config = dict(
    model="model that answers yes/no questions on an image's attributes",
    dataset='telescope images of galaxies (Galaxy Zoo DECaLS)',
    train_examples=88335,
    image_size=64,
    crop_scale_min=0.5,
    horizontal_flip=True,
    translate=0.12,
    rotation_deg=5,
    questions_per_image=4,
    encoder_arch='gmlp',
    encoder_norm='layernorm',
    encoder_mlp_ratio=4,
    encoder_drop_path=0.1,
    encoder_patch_size=[8, 8],
    encoder_conv_stem=False,
    encoder_layers=6,
    encoder_width=384,
    fusion='prefix',
    fusion_encoder_width=384,
    fusion_encoder_layers=7,
    fusion_encoder_norm='layernorm',
    fusion_encoder_norm_position='pre',
    fusion_encoder_activation='quick_gelu',
    fusion_encoder_mlp_ratio=4,
    fusion_encoder_head_dim=32,
    fusion_encoder_fused_qkv=True,
    fusion_encoder_bias='qkv',
    fusion_encoder_qk_norm=True,
    fusion_encoder_parallel_block=False,
    fusion_encoder_inner_norm=False,
    fusion_encoder_positions='sincos',
    fusion_encoder_connector='linear',
    residual_init='none',
    optimizer='normuon',
    muon_scale='original',
    learning_rate=0.017,
    momentum=0.98,
    nesterov=True,
    orthogonalizer='newton_schulz_5',
    adamw_lr_other_params=0.00082,
    max_steps=12100,
    batch_size=128,
    epochs=17.5,
    lr_schedule='step',
    warmup_steps=2420,
    weight_decay=0.03,
    adamw_weight_decay_other_params=0.01,
)
Rows from block 3 of the fusion encoder of a small model that answers yes/no questions on an image's attributes, named by matrix and row number. Rows with one number belong to one neuron. Each number is 128 + 24 x the weight over its row's rms, rounded and kept within 0 to 255. All counts start at 0. Numbers have three digits each. After the name is the row's rms in percent of the matrix's.
After each neuron's rows are labels from the 100 texts, of 14976, where the neuron reaches its highest value: "tokens" is the input token at the peak. Only what is clearly more common there than usual is listed. The data: telescope images of galaxies (Galaxy Zoo DECaLS). In brackets: how many of the 100.
# fc1: MLP up (fusion_encoder.blocks.3.mlp.fc1.weight, 1536x384), inputs 55-109
# fc2: MLP down (fusion_encoder.blocks.3.mlp.fc2.weight, 384x1536, transposed), outputs 55-109

fc1.352 106:156120151113129117116090141069155136110169096133132131105101122129114129116082106109146147150128069126139141164133146140136143115148153108124130113073121101143171114
fc2.352 139:102157175116094097164140111126123127120117125151126117071113109158128165116130125148136119125123093110096115106124162133129117132158114110103137110140109130144133118
tokens: "spiral arms: yes" (70); "bar: weak" (11)

fc1.658 097:140120119110119159130110112138180116106142215118134145114177127111121163139141055107142134165143146098126119149169150114131128127127133139165158101093154123165163111
fc2.658 135:117139086144141150119121092137118073142148130115176123113119118132121156117117116137126134152109141153093097106127139142114160138120140122143106122164079078111081118
tokens: "bulge size: small" (31); "spiral arms: yes" (29); "spiral winding: tight" (27)

fc1.397 108:109153130124146125118128116157123084112113145089111124144122152139117180140129186093138130155082103114095140132124107134124144165126126122140101135115120131180135139
fc2.397 070:127125162125124111128094173145118155145108121165192113087092147121103147162092124141175126163138176140181154164083157115110161138143088144129179150128142108165139135
tokens: "merging: major disturbance" (85); "merging: merger" (12)

fc1.177 100:170137108126100097130152077139147080155195089131131120148139138141125129125144144126125124118105079066149124145152119124101146107146158134105125124072105126109135151
fc2.177 117:151121099118101157150130112141163114131144102141113164119106151171140141147104120142134133147126130115131136153112127100154133124120161179128139141062138139096056118
tokens: "bulge size: moderate" (60); "roundness: round" (21); "bar: strong" (15)

fc1.728 100:125120164104152126130125150163150108111103093108102138103125156099105160129145101108116135106136119147184127138110134163143107130142143106129116131093133130165128089
fc2.728 068:161107117100122116165101157145124126134130114118140137147097112108136118135097158162135149104141145090143120139128136180143090120132117114130088126118110163108138142
tokens: "shape: featured or disk" (68); "edge-on disk: no" (32)

fc1.428 108:102137071095109108133067134118132102129117106140158190130161099107148149153084131094105143099139126125144135127134147141132103169108091154127105139146144137188129095
fc2.428 220:154128149109150161091159141148151150082158136123118150127146099134113107064093111114135136112139128101125112126113123139138094097109161106110084086138114108149187113
tokens: "merging: merger" (25); "bulge size: moderate" (24); "spiral winding: loose" (21); "merging: major disturbance" (11)

fc1.260 098:127096137129110149151136086119086046162114120108132128196097124142129161151140123127136084141153136156057083113144131140112115131144167125118118089105137137117147196
fc2.260 033:117139147092179135120102150048213104117122118119125133145166156156135146160112135136159142118168148124135118102137138147078131131177139157125132135147165125132138156
tokens: "spiral winding: tight" (99)

fc1.461 100:126116138138101142136123135123085115159146083090160125152123140089128156121082186108178118145124159127089134082120146134137156101126143108101115136142106076136096130
fc2.461 068:118145118098154097119101126167148126149163151083153142147099102129131134127131102129166112157149129082134105145127116132116140137127155118139104094108134157116148143
tokens: "edge-on disk: yes" (100)

fc1.218 111:133107176102095131128160148133123137112091106152146163133094143111171197151144181144130115089098127096129154085113112118131132122099104127159128134130130136111119095
fc2.218 131:108116114156095135139175112090132097166133162133097123105094126131100137127144168114079128153140107105110119110115118168085168123166105103119063118118123147104137116
tokens: "roundness: round" (96)

fc1.310 104:132093190096131107149131130109102162115135132158130117093116138119140170142102156129130147109131099115055130122141138126109113097095161162123113154127130126152115167
fc2.310 065:081111102130128128151137085130154138109112120138109131104137108157078111095104089111136087109107149109113153143175135146189108105104116161148156122120119129151101126
tokens: "shape: smooth" (61); "shape: featured or disk" (36)

fc1.90 105:171107110138107086097125146174126151101132151096137162125145139119165110138102125105132079132097161117141086122162116147152087130137153127160132155115099118176133090
fc2.90 103:161141141082178102183132131132107111121135082141175169122124117147122131120132175130076119164120121062167141131118191112147111132158133087099143161117111129163093135
tokens: "roundness: round" (100)

fc1.317 118:107118117149138162168114112135109088110166131109157110120122158141112161118155163135126158192170114117103135168160135148115131108117107132146152162121143127127152139
fc2.317 171:185105122113171164146120135176146142110115119150128103066119128112156141155157115094121113093094149140107136143167093117115147088163194145128116084151112120136112144
tokens: "merging: none" (100)

fc1.175 102:139121167128122140124153126152145095154108120130124186169128133111171189137075122115139086121107126168117118110108116155143130140162096096094132111109101141123125085
fc2.175 087:167148143092135153159119111111153107165140095096141157100119104133113127110135120115138108116139160107122137094155111119150104132138159145108166076109154107103100137
tokens: "spiral winding: tight" (17); "spiral arms: yes" (15); "bulge size: moderate" (11); "bulge size: small" (9)

fc1.293 112:135112155132128127105162149117151128132134084087131130113143116141122149144174130130136148121110157172129166156141107175142111110158144085134126154085102091172196118
fc2.293 091:112114108141128136148132118077133156147115157143154137163137137139102138125148133148100127160082166114098154073129094138100141110114115141133131106134120164134127124
tokens: "roundness: in between" (49); "shape: featured or disk" (21)

fc1.448 099:168142117116150120166132120132130103124163170146078127159155090118141139142138124143115149142114125090099109108108124122072119135111151135123112118136153135080115177
fc2.448 071:132130109110125166094129094131139143123107142149143143101100105149144097123098130090088140129141100086136135177132158115114115174102161089118077101138142161120161094
tokens: "edge-on disk: no" (18); "spiral arms: yes" (14); "spiral arms: no" (8)

fc1.245 109:162184164128148121133104093156158117176138091113120113095129148092154149146127153132159116122124146122132115148144188150131143169142155136134156125151138123150094165
fc2.245 108:137138095112145145160118128137164101124154096106126145150158101118126094139084139132113109141134141102127131163146108143116141152121136133096150076127135162100127125
tokens: "spiral arms: no" (85); "bar: no" (14)

fc1.401 111:142122150107080121136148106130121141176128130128132140141117131081119129090153104118153099119090128114143091123125137163164146153105114140157145148079098111122092167
fc2.401 055:126125125136110156137077122132120092130166124129143126106099170145143149110067112087087131110131130114154109124132171110164137170162097147170144126130099172124138144
tokens: "roundness: in between" (100)

fc1.149 106:125161127109087120157179118136116096156110111142113153178173104153145144133120130144133136137090141142156146122170091111095087142129166100138184126112129108125105120
fc2.149 196:122093134167147106107146120101153147153151155118096134075114177140135137097116146144139142099148155105121128106115148089122146161114113149169126087141125118161168119
tokens: "roundness: cigar-shaped" (46); "bulge size: small" (14); "spiral winding: tight" (9)

fc1.225 099:100111153135140152142079163132153137129133129116122162125117089162153078111179132115152130144108119138090123123154106101114121105126190089171126135152119172126126143
fc2.225 079:152125147135139118122114133149116111078116129139124151117134111186165087093169113131113155152139148192117115098164098130094080090099102108149117182115107135119144124
tokens: "bulge size: moderate" (64); "roundness: round" (33)

fc1.726 110:123120094125083084097163160100120127097129133106142129110150166136141123122089152115119136128102123089133123122163104127141165140127151168116165147172128121093136111
fc2.726 194:115102135118099116104150128154186115097141115111127077131155137104109189125093159121125109165143118132125121102094139153163135149113089116138121126118139125144072144
tokens: "edge-on disk: yes" (97)

fc1.656 103:098091113139140114108129091105092119104132168097088146096096150162101118141120185153150114132111119120054143136137187176127155095107139120115119144092139128129131133
fc2.656 175:137105098124161133131103119156162137124165091107125071134107119152092177111136115133179103137099120072143115117169121131135131108089110146105131120140170132166111103
tokens: "edge-on disk: no" (91)

fc1.403 097:128142192160140123123181152164128085138176134148120097111148157136102086137098107099132145138128136099083122182124134129152102134203113119135128108066135131166135157
fc2.403 079:112140129129117131123122148091136118120207166121098122158051154121126108098028127122093104141156124143124122127150146129117112164145163137127131103101167125154136086
tokens: "spiral arms: yes" (35); "spiral winding: tight" (28); "edge-on disk: no" (20); "bulge size: small" (10)

fc1.545 107:180125156134148096077120094147122121116136117150120147104114128063108134146131116069134139130152094114117106125118144094136102147125153138182069114109119116166115157
fc2.545 192:142141140112161141108137142121119114144138109099129127131167133121091110096087119141157124169130140164116158158093102165142118096129110142116115101153116123085122123
tokens: "bulge size: small" (55); "spiral arms: yes" (22); "bulge size: none" (15)

fc1.119 108:150114144110101157125134142127115106121169129140130148118106136153155121154120133171136139139106134111129074104102114210132147124163114123108141119125107089126130122
fc2.119 090:136136116127111119160158109105143149105153114128107180144109135109143089166131119140106171127098175122131159170117159114173143129143170101173092109103126156143134138
tokens: "merging: merger" (34); "merging: major disturbance" (31); "roundness: round" (19)

fc1.321 110:121164157121153095110180127105132117117110176120116130164158136101088153138140113152128112157125130107127101136124126192110161105139135151104107141106139147164144139
fc2.321 098:115130139148136089160094102164127126132111127110131137130137134157114141133094085096096096172106095160151114139110101128145103163136125136079122109109102123171092101
tokens: "edge-on disk: no" (30); "shape: featured or disk" (22)

fc1.27 101:183153106117103102145112144127159115139132144127136146123182162108131159126132051110161135105132139121086152097140168122164136097119161140153135145116138131118123131
fc2.27 020:152127131110129130075105115162123144105159100159117139158141143116128164091116155143143141097167131103089115120142184117125192139120156142115132121115152151135133102
tokens: "shape: featured or disk" (82); "edge-on disk: no" (18)

fc1.368 114:139162106137133136149140113106133148132106137170088091115094154159172130139093061113114133152131111141114164152167133126156149152143119137125137150173113137114125136
fc2.368 253:145125104121112152137133113105159155163064143119112141139075124120142138135176143152139117156141130156156135096169112102112116122127112148149125177114089106165151145
tokens: "spiral winding: tight" (52); "bulge size: small" (39)

fc1.577 099:138150087149140129137146132175199189130138124109106138117112109107166096116111149112129105140088139098178129162141115135075113113116121124111116139111149112165160141
fc2.577 093:149139077140110113147115106115186135143110069122106104157126116110111121098089139142144132098107147116131124122134142146086121141112123124120121144137085113123117092
tokens: "roundness: round" (100)

fc1.145 097:122149129127112137123137112155139119149149140142109139146125134111106131155125088134102107129124125137126087165131107137107160135141106146150128094138150175160140162
fc2.145 125:157129166150147105163148152143126107155113089134101147132131131119109138139118136137131143173132144065125162119094123139162105160140149128119055118104110118110135137
tokens: "shape: featured or disk" (54); "roundness: cigar-shaped" (38)

fc1.422 105:108096127116108129151124078108114074115151130128127150117148091093175084134145128101086154154116129109141094119089118102130125131153151109148135115116127105130129116
fc2.422 198:100129114111105145134134108129116123103129156132113096123119179141113149120132092136088156145146132123127153123127141129160150121129148128196101179092140128094165150
tokens: "merging: major disturbance" (58); "merging: merger" (39)

fc1.272 093:151116133149174126161158119104104125129154141146136120120102187137154179152145103096124168147149148129113117151143173160155139154146117082098101102090146136136159121
fc2.272 103:182163154101127135125129125148070155105120129170161124139092144159137142106090132121098137123133081165120097141174166168144151136129109114098136116095133110161069145
tokens: "merging: minor disturbance" (100)

fc1.162 102:149127086135123120063132064150151117094120146154092107089132152149165104111082128128151131148096142079120160124118154142137118114146142113112120167124126118121113110
fc2.162 073:151151178107134139164114100111102094126128064116103100128174112154162142131113112102119128103180157091118128149127103099075102142104176125119116150116143119142138141
tokens: "bar: no" (48); "bulge size: small" (22); "spiral winding: tight" (18); "spiral arms: no" (9)

fc1.580 101:117111164132129131148115132128123136145118165158142080082151122125123138118139123111097136132115189133105159143162148122121125119132152152119167142115159117170119124
fc2.580 144:145107120161102139160111141122087158148137121127142107134122107125138073110140163143100123144140178132114091180172149122107135171111123131125135115119078191085101134
tokens: "spiral winding: tight" (100)

fc1.110 107:154122132150152123110106095143140077080070150161116159086144126070111153113137141098128125150145161145087126102102094139142145154118160096122165148116131118121123118
fc2.110 135:111108095098134164147122117132104097104121177160119098102086156087131102154129150107138151110160182134155107075180150133138154135151111127125083159172116108130165123
tokens: "roundness: cigar-shaped" (62); "merging: merger" (38)

fc1.309 100:101182123112166155113122134108147072087153151123136155119182131097159127128098117125138149125105101124141095157121091108080128136107105120138154112113133133159122045
fc2.309 045:140117126121142139177141126120106125109098103128123123135172118114143120102123097115084124151151114128123055148072101108086113120125102114156114104121113141113115095
tokens: "spiral arms: yes" (76)

fc1.32 117:119115163144102132178131140133113106108109092137120093126111152167102158168129150133149094150122127107090125119160127142174124168133142141142167148100173126133089100
fc2.32 187:122128149123118166114149133118067123120118139098145125140138125076145104129150153140100118142119111152139146115172154092136095182107170139165123116110120128109086105
tokens: "shape: featured or disk" (94)

fc1.171 111:178113125111120172127170119145077142131144134177111151134142145129096139158120109108117115155131162133122119131156111155139095168109123131119111125095113167113173144
fc2.171 103:148106092115181172164110147165092157144165124140159145113126144116103112106122158088148165132133170119123096125131154126136066146117158166114126135137165127139165148
tokens: "spiral winding: medium" (45); "spiral winding: loose" (34); "bar: weak" (10); "bar: strong" (9)

fc1.530 110:161137180145161130118115106105139152116106130139165170117119098142131143148098111113118098086127109157127111133129185168118155127157104116125125112095149116139152119
fc2.530 168:127133131122110114147075103101083154114126134117119106132149132118111159108113134107149145067141167125151109163092117140128123133123118140128125112111165066088173131
tokens: "merging: none" (89)

fc1.485 098:156138138161101137113121080162092135117115154155144103129138142149122103122129115144121086109109160108126114130135135137122165141121174110104110121108111129153162136
fc2.485 103:135108124155125167105090145082138112132106142168167094149119130153114135126146119115191087140143156156158144151115150147122108102174111136144095079139109177125134144
tokens: "spiral arms: yes" (33); "bar: weak" (9); "edge-on disk: yes" (8)

fc1.146 116:134117154159115097157118094125119136137091165137085142159142114137137146151137146080096120147169126119176135113140143100140133145159115137135126143106137131135127157
fc2.146 179:161134154096139164100120121129139118151164113152130103108100164121109144129130071148120134150097046172074126110124160100101150115122162150142117139124117089131121158
tokens: "bulge size: small" (54); "bar: weak" (13); "spiral winding: loose" (10)

fc1.259 108:158130142094157120130157146117143112125143158080159122147098084087123110147087091127148138155116127162097066090181138153114157137118130127157123127124131172119156143
fc2.259 063:128107112098156167163101122131128116156112152126130147168154126105145123103129186141156148094067104136091170090183170139143125106116104097078115108164107095114120172
tokens: "roundness: cigar-shaped" (100)

fc1.631 099:146172152142130150100088169106155106142129112133138120080135126124144110094138095124174155112104124125087128152124094126121137104098138133142107104138144098100129159
fc2.631 069:116145118121093114124076127108143122150154077129143162141172129155141138127110087100128121081120125142152124145157156147119152150089072177120127104112094112096134104
tokens: "shape: smooth" (100)

fc1.561 099:153128114124116134134122135147143105140194145128141162130169103138107127100131144141109115108138157146121082115144095133145143065123141171103094157117133103145132123
fc2.561 049:168135135077098168129151152148100129201192113120095099109129161123139130095150091169131109087093139119105119100119089112133147141144105155128112128173130169113144118
tokens: "roundness: cigar-shaped" (100)

fc1.199 099:166151167116165089095099138104151123169162099115089104128120132142139174113163106137154126117114174102115157119134200139112148122132114110126157099113080125136156163
fc2.199 103:074115153144123131161130145120136184149134127154112106123155122135131125118144161125131155095117086110130127120129126130126142135113106108102121098161135133145131140
tokens: "shape: featured or disk" (100)

fc1.708 116:164116141084105153144094140145140126114139105129151135156135143130116101126158111121092110123115140123089134168111125108148147138133142120142160128130115106158108128
fc2.708 122:102151133162160098164140111087161163108118154142096125141134124110168102117131124099137164146110111089136120132149098135118124127139141143160138142150128156160116155
tokens: "shape: star or artifact" (100)

fc1.603 107:169144160152088131132118152121148160091156132158124135058121165086107122120101132121109142154184142085142120129098127116126127093119136111130095118141110130148123121
fc2.603 100:114180170119130093180135166107139147097152098101128148106154107113106096103119118121124170093123132121099134110112083164128156126162175096099072127141164119132088107
tokens: "roundness: in between" (100)

fc1.159 111:118115158112129145119153094134157158107129099116128136153149125155150160102138134088126133125104088123084138169092109112149152132139065144153112136140147113098149129
fc2.159 200:165136108156108107139190124152146142093114153132094111109139100136115123126127181150171152124113078151139151151104134139152153120102128125115132099125119126144086131
tokens: "roundness: round" (100)

fc1.746 096:157119127142110149137133103088144089084098127144121141086156119109128138137167088126150170164104082118165063141114121134111099092110137133140143129132126123095146150
fc2.746 038:118156093122150118131097142124111121096122110155105162110124101140158113095102117119127100101111107123138105156127116098081126098110129135158100190116135173107146137
tokens: "spiral arms: yes" (43); "spiral winding: tight" (19); "bulge size: small" (13); "bar: weak" (11)

fc1.350 102:156071128142111125113124089139126097127131156092135154149104132122137088110149132109110117137124143113134120128122162144140142164085110107127115142119134129139134126
fc2.350 057:121131158102139121126166123132095126125146171109135117094131107112133121095143172075135119115136100118105138076143140112132088116102117135178156101136131076075131106
tokens: "spiral arms: no" (36); "bar: no" (25); "bulge size: small" (22); "bulge size: moderate" (8)

fc1.8 103:118110141160134114157158116135121125127080159154129103106134076127105132166115131119172108140112115129159117134167121143104110125160156116106120159132140093145167084
fc2.8 156:116114108156157103070115133152117144121175123119111093091153127125126119159110150137117157155114127132144141130158107099121134118101088163144174113123097129174105139
tokens: "shape: star or artifact" (99)

fc1.299 109:121129130133147148089141133168175094101171164118106160155142130083153180121153079138096142170118150121108135112131152129132131133180111112118131161190146117164151154
fc2.299 154:145098105090154138101149151145134106129141072084109145096158108158124151089149141151095130139167176104115181122131116144106099161149123093118099109128134144130135077
tokens: "roundness: round" (75); "roundness: cigar-shaped" (17); "shape: star or artifact" (7)

fc1.227 105:118104143135117141131113124138118138103169147152107124113170135106108146133099159142135099096158119111076144133160185148156117150076142151107173129128159125109118139
fc2.227 162:138160133171101083161117142176092148112167115138125116120125141135175142112137153132086131114104121105128158142109156082157168123097126122102154130121123131139076134
tokens: "roundness: round" (91)

fc1.362 115:111084157122101096120060128124111107157131181136138156131121134131132160115114144123131129163117169137114137177107160160137111150146154135155105108169138130096094116
fc2.362 137:136108157133152120126166130107136123164109132116112130145119118114145132113128112113166114127059157119117123161112176144144150122122096105176166111111132154171127159
tokens: "merging: merger" (99)

fc1.306 109:147114122122122127166146154151168117083106089135141135082141141108153150098108146164112146104133129143091126128115086129120139144133113145142126132109136124107128119
fc2.306 192:100159212126133121140138158142136129159149100162103125092103107146119152115095138102155104133155115090148150174127170137133104145137105151108099128146109122112105147
tokens: "shape: featured or disk" (79); "edge-on disk: no" (21)

fc1.491 109:154107150125181140071126106130123113142164130167151131137147113117139130127093143135075091178098150139145109105113124097142136106101130109115105124093126146116096161
fc2.491 054:161185111088154086147121077122072119133114103130161162133133088158120160111081183132108104159107156136160092113118145146131135174128134110078150128109154148153075145
tokens: "roundness: round" (98)

fc1.288 105:135114142136123060157139114109112130170133148095094136114088155107128167182153112159152129127085153112103114143154121149147144156109170145092114148065118081132095128
fc2.288 146:133160145130107122113114133110105109073130093073115114102090137133107131131152139150136157153145120148085158149118195183111149147115126125152124117178130140108127126
tokens: "spiral winding: tight" (54); "spiral arms: yes" (14); "bulge size: small" (9)

fc1.585 100:162115149122109161121116128113163141131087139136142134111128117151150176119120146141116116143095122108145108136153134111115111124142183152167116100097135127116131129
fc2.585 089:110133166118121126124155132080144086145154133130152121150109098134134144183151106120111108123120126147106116111125147161117110111122094188149137124068130127163112141
tokens: "shape: star or artifact" (100)

fc1.326 103:151121151142117129128095146128115106137160093167133128116160138153152097175115092092131105114133141116103193164146191163148197062120138144127124116088114094133169120
fc2.326 165:114131114128090149144149095128137144101133110110131171112122128084125169134139109136129162119122116124163144064139108132124115133118091114150130142108109103109111131
tokens: "shape: star or artifact" (100)