Weights of a small model that answers yes/no questions on an image's attributes.
Model: 18M parameters, encoder arch gmlp, encoder layers 6, fusion encoder width 384, fusion encoder layers 7, fusion encoder norm layernorm, fusion encoder activation quick_gelu.
Training: normuon at rate 0.017, 12100 steps, batches of 128.
Rows from block 2 of the image encoder of a small model that answers yes/no questions on an image's attributes, named by matrix and row number. Rows with one number belong to one neuron. Each number is 128 + 32 x the weight over its row's rms, rounded and kept within 0 to 255. All counts start at 0. Numbers have three digits each.
Before each neuron's rows are labels from the 100 images, of 14976, where the neuron reaches its largest size: "responds to" is what is common among them. Only what is clearly more common there than usual is listed. The data: telescope images of galaxies (Galaxy Zoo DECaLS). In brackets: how many of the 100, against the usual share in percent.
# u: gMLP up (value half) (encoder.blocks.2.mixer.u.weight, 768x384), inputs 192-287
# v: gMLP up (gate half) (encoder.blocks.2.mixer.v.weight, 768x384), inputs 192-287
# out: gMLP down (encoder.blocks.2.mixer.out.weight, 384x768, transposed), outputs 192-287

responds to: shape: featured or disk (69 vs 30.4); edge-on disk: yes (27 vs 5.2)
u.675:125155163100100065080059160101187095108180088146062156120170163165034077142069107136124128142050178163121104168178133126107101103137131160132137088186133131118078128162124177180136153109127059153149150100108119175070074163170137104157189096143196144071149126168182175156171128166162097109
v.675:092084105126097188120134135123134173120144095135111134113126068165115108140084123172132150149132069158172180138141139135082101070114164108052137109105089153186084189165113155140121087112099069055148156108158110139106104136162172159117129096183180130158206142145102081029109159143100186136
out.675:185095117097141146083095166136051143150111161120106127166130088145161116146071150128170146119160129142048143146149171111127091116089150117088071114067052179140107132106092162084193159194182122089063122115090190134192136092132110138136141104105157166138146068138161147145118152131190087162

responds to: edge-on disk: no (52 vs 24.7); spiral arms: yes (39 vs 18.8)
u.241:113079131080119176106129224081094163152158091098093156127129191131130081130103135102086110099143155112094158144171188095108132098100135166093138144142177146132110164161150101126178155136135112180110144126089115165135170071112170142157112125139129095160146124157215113122144093143145067107
v.241:102149140088162089161172122122144105104131134123089110115114115140143148135165155124150136205184084137138223125123125163109110129139081108204095078122128136081093132097185133122152158086093070113167078080143151143101141134176178157114153163162145152138182146109141146098145132154192048143
out.241:120122113130072173131162098131113141130073129147159130137174130128130136160140162168131154145144103114085122105142119110132152117206067195103119129197146128134080108125113176164168104218092053132110115096110165119122111133117157074120157101195052117116164160130051154135088162172141096132

responds to: edge-on disk: no (51 vs 24.7); spiral arms: yes (42 vs 18.8)
u.396:128159136136137134146108175117169144147165111104098093095133143105132167085097098145132074104125061090112141106149045193147115134118100158071172153128120108111088130139128087107120119133144090153148147140102143107115078138178129190124095115085131131108120076098166085117103105149156117140
v.396:136158129129095155180165129188145085131142170138166134161159138135107144105109124130108162163163121135140095141189194108175131144120131106107150109162111117088137075189140178120111118067139125170125164168159136123102128090124151150175117104178164152185169141133111192121088102107124148098
out.396:101146201120130081114108118163080142161044135175184147127114107134116128059116125155114110129126135141172109181185157112127128167117107083089148118098114122134136101122153154102143178156160140123107140111152246102102183125076121142163177172169139178187127167153141127165095104117092170132

responds to: edge-on disk: no (54 vs 24.7); spiral arms: yes (43 vs 18.8)
u.611:174108139096113128146143074140116105124117096018121140139137078082106131133127159137145097135133094151169136166082036127125126137081147212125124060131123154102129097143156107171100161109193145099124094159064115139127168145122120163091162083187140122150107133149156162068171176091092108116
v.611:071158162108092170169142116093091192146105142123132089072131102148157122123119165140107108113142116150201114086095113205098125109156196125180119090121100110113142135131140096150114164121155100138124134091142146152125197135134101056090139143123167169120100115153130081082084114118104161184
out.611:134152095166184138143136116136119151137166143140173143089180048068129128108085176098108078179154174142157154103205133088129117125144051139128137168143120121153125102176120067134130077151106186067135135133159129082153059101077206096167099134087102125109101101095135101092130177133119102124

responds to: shape: featured or disk (71 vs 30.4); spiral arms: yes (41 vs 18.8)
u.184:179199163147087092243134165113115174097070173107146146123104146092084083170098152161081130146142143146189105188124104130132142154169128123149150094162114172146192156118117149141086149128128118111163131175169109122101099158117130183146138129140144118091163116171184141076183095104119064119
v.184:095118144147087096112127109183150126128099162168132086152110134201125156164136094079130150130180096170075141149143128117107126187176109123065143124156140159146085087094094082097143153096156175123098109099090153080168128143148109144134103150176090111121121042138140088109157162134146146131
out.184:103106129126117202147176057167111151176112092091144160130170095122120155162093168112096134123159111173107072076136122116104132152111138148151135103191140064094107188193127147181105124169187102187131108141132142152102120109074143109145076155197136112147139099110101128184105138142121098144

responds to: edge-on disk: no (57 vs 24.7); spiral arms: yes (47 vs 18.8)
u.696:167115108170127154122095137138123063087108050107165141095158129147122137093196178150074119127177091102136114115153132087107121177131101134116168144084124137134101128077183059159140069094166128133202170085127154101029143193141127158119148174160112134094147155118102172137074134110152111122
v.696:083152085070110160165100103122162153154190134093147115100110136173093122197189227116142135119171117122116083134107172114119100071107144175139053126110116162085143135110164142184141080126152121175119096143151131100098109103177117189059102063134135139096145161150058174099106090173191125173
out.696:137155134161158076147149180098142085198106150161085107153144140097128090132135139166144119093126113113102151110097136090123166088160161145135104161096106097156121108112130132081160120165068159185094103120163155110129086167166089131112132102142166125137133108093148098129135117161189172092

responds to: spiral arms: yes (41 vs 18.8)
u.426:133163102138111159067155167068138153159137111067128120146089094111150067136121118150136114167136093194122150140076154135116148174140077114150127126127170054147103126114148096125104150074163093158151113068137190175108163115168092129146132129152105089084122160156150137101084213123154062086
v.426:120122112104104128103123111060151122116151064162184150123103100129174121161133123177104093044092085074098128136053158157072102105098171095135116118182139118043131163115133162146125100095145124118195085121149159085131093176153160106112150102135143099120128169131076161112178103173117088114
out.426:144152058147171109141097106150137090168129124136105154070086132115181094157121137138096153162175117139120132185107173101098104131102143099125079134069145058129071140136105186120133145145163084087114145180112091144120164147174125138132139095108141168099116157155131112104115083197109136110

responds to: edge-on disk: no (56 vs 24.7); spiral arms: yes (48 vs 18.8)
u.286:175127102126104073079102116130102093118158049108127154136167160136098108067099091133114069167110083132062138175134168099134160140044141096118108156145144159137144150075154149109118098124131162126128096131080111123100137113092174085119127069110160187162136156201178112125146144108127146122
v.286:105095104157162180118152123116131118093202136110192120129167172161172143080131149166135094092150090170081138135168176113140147159169101096174103145185122122054138143129111099122070129137096087166138129139146058085150094150135151148161145137076143100155095058105161117092157155125151121164
out.286:133134150097078150192075163125157191187146115092112095124140129102149113114171132160137138135117092167176054079046166141152145181157147142156110132170154089064114087132131152092145109175206174163163140179102146120093099145096124176205153091128106098185171090107141183180088139084148128091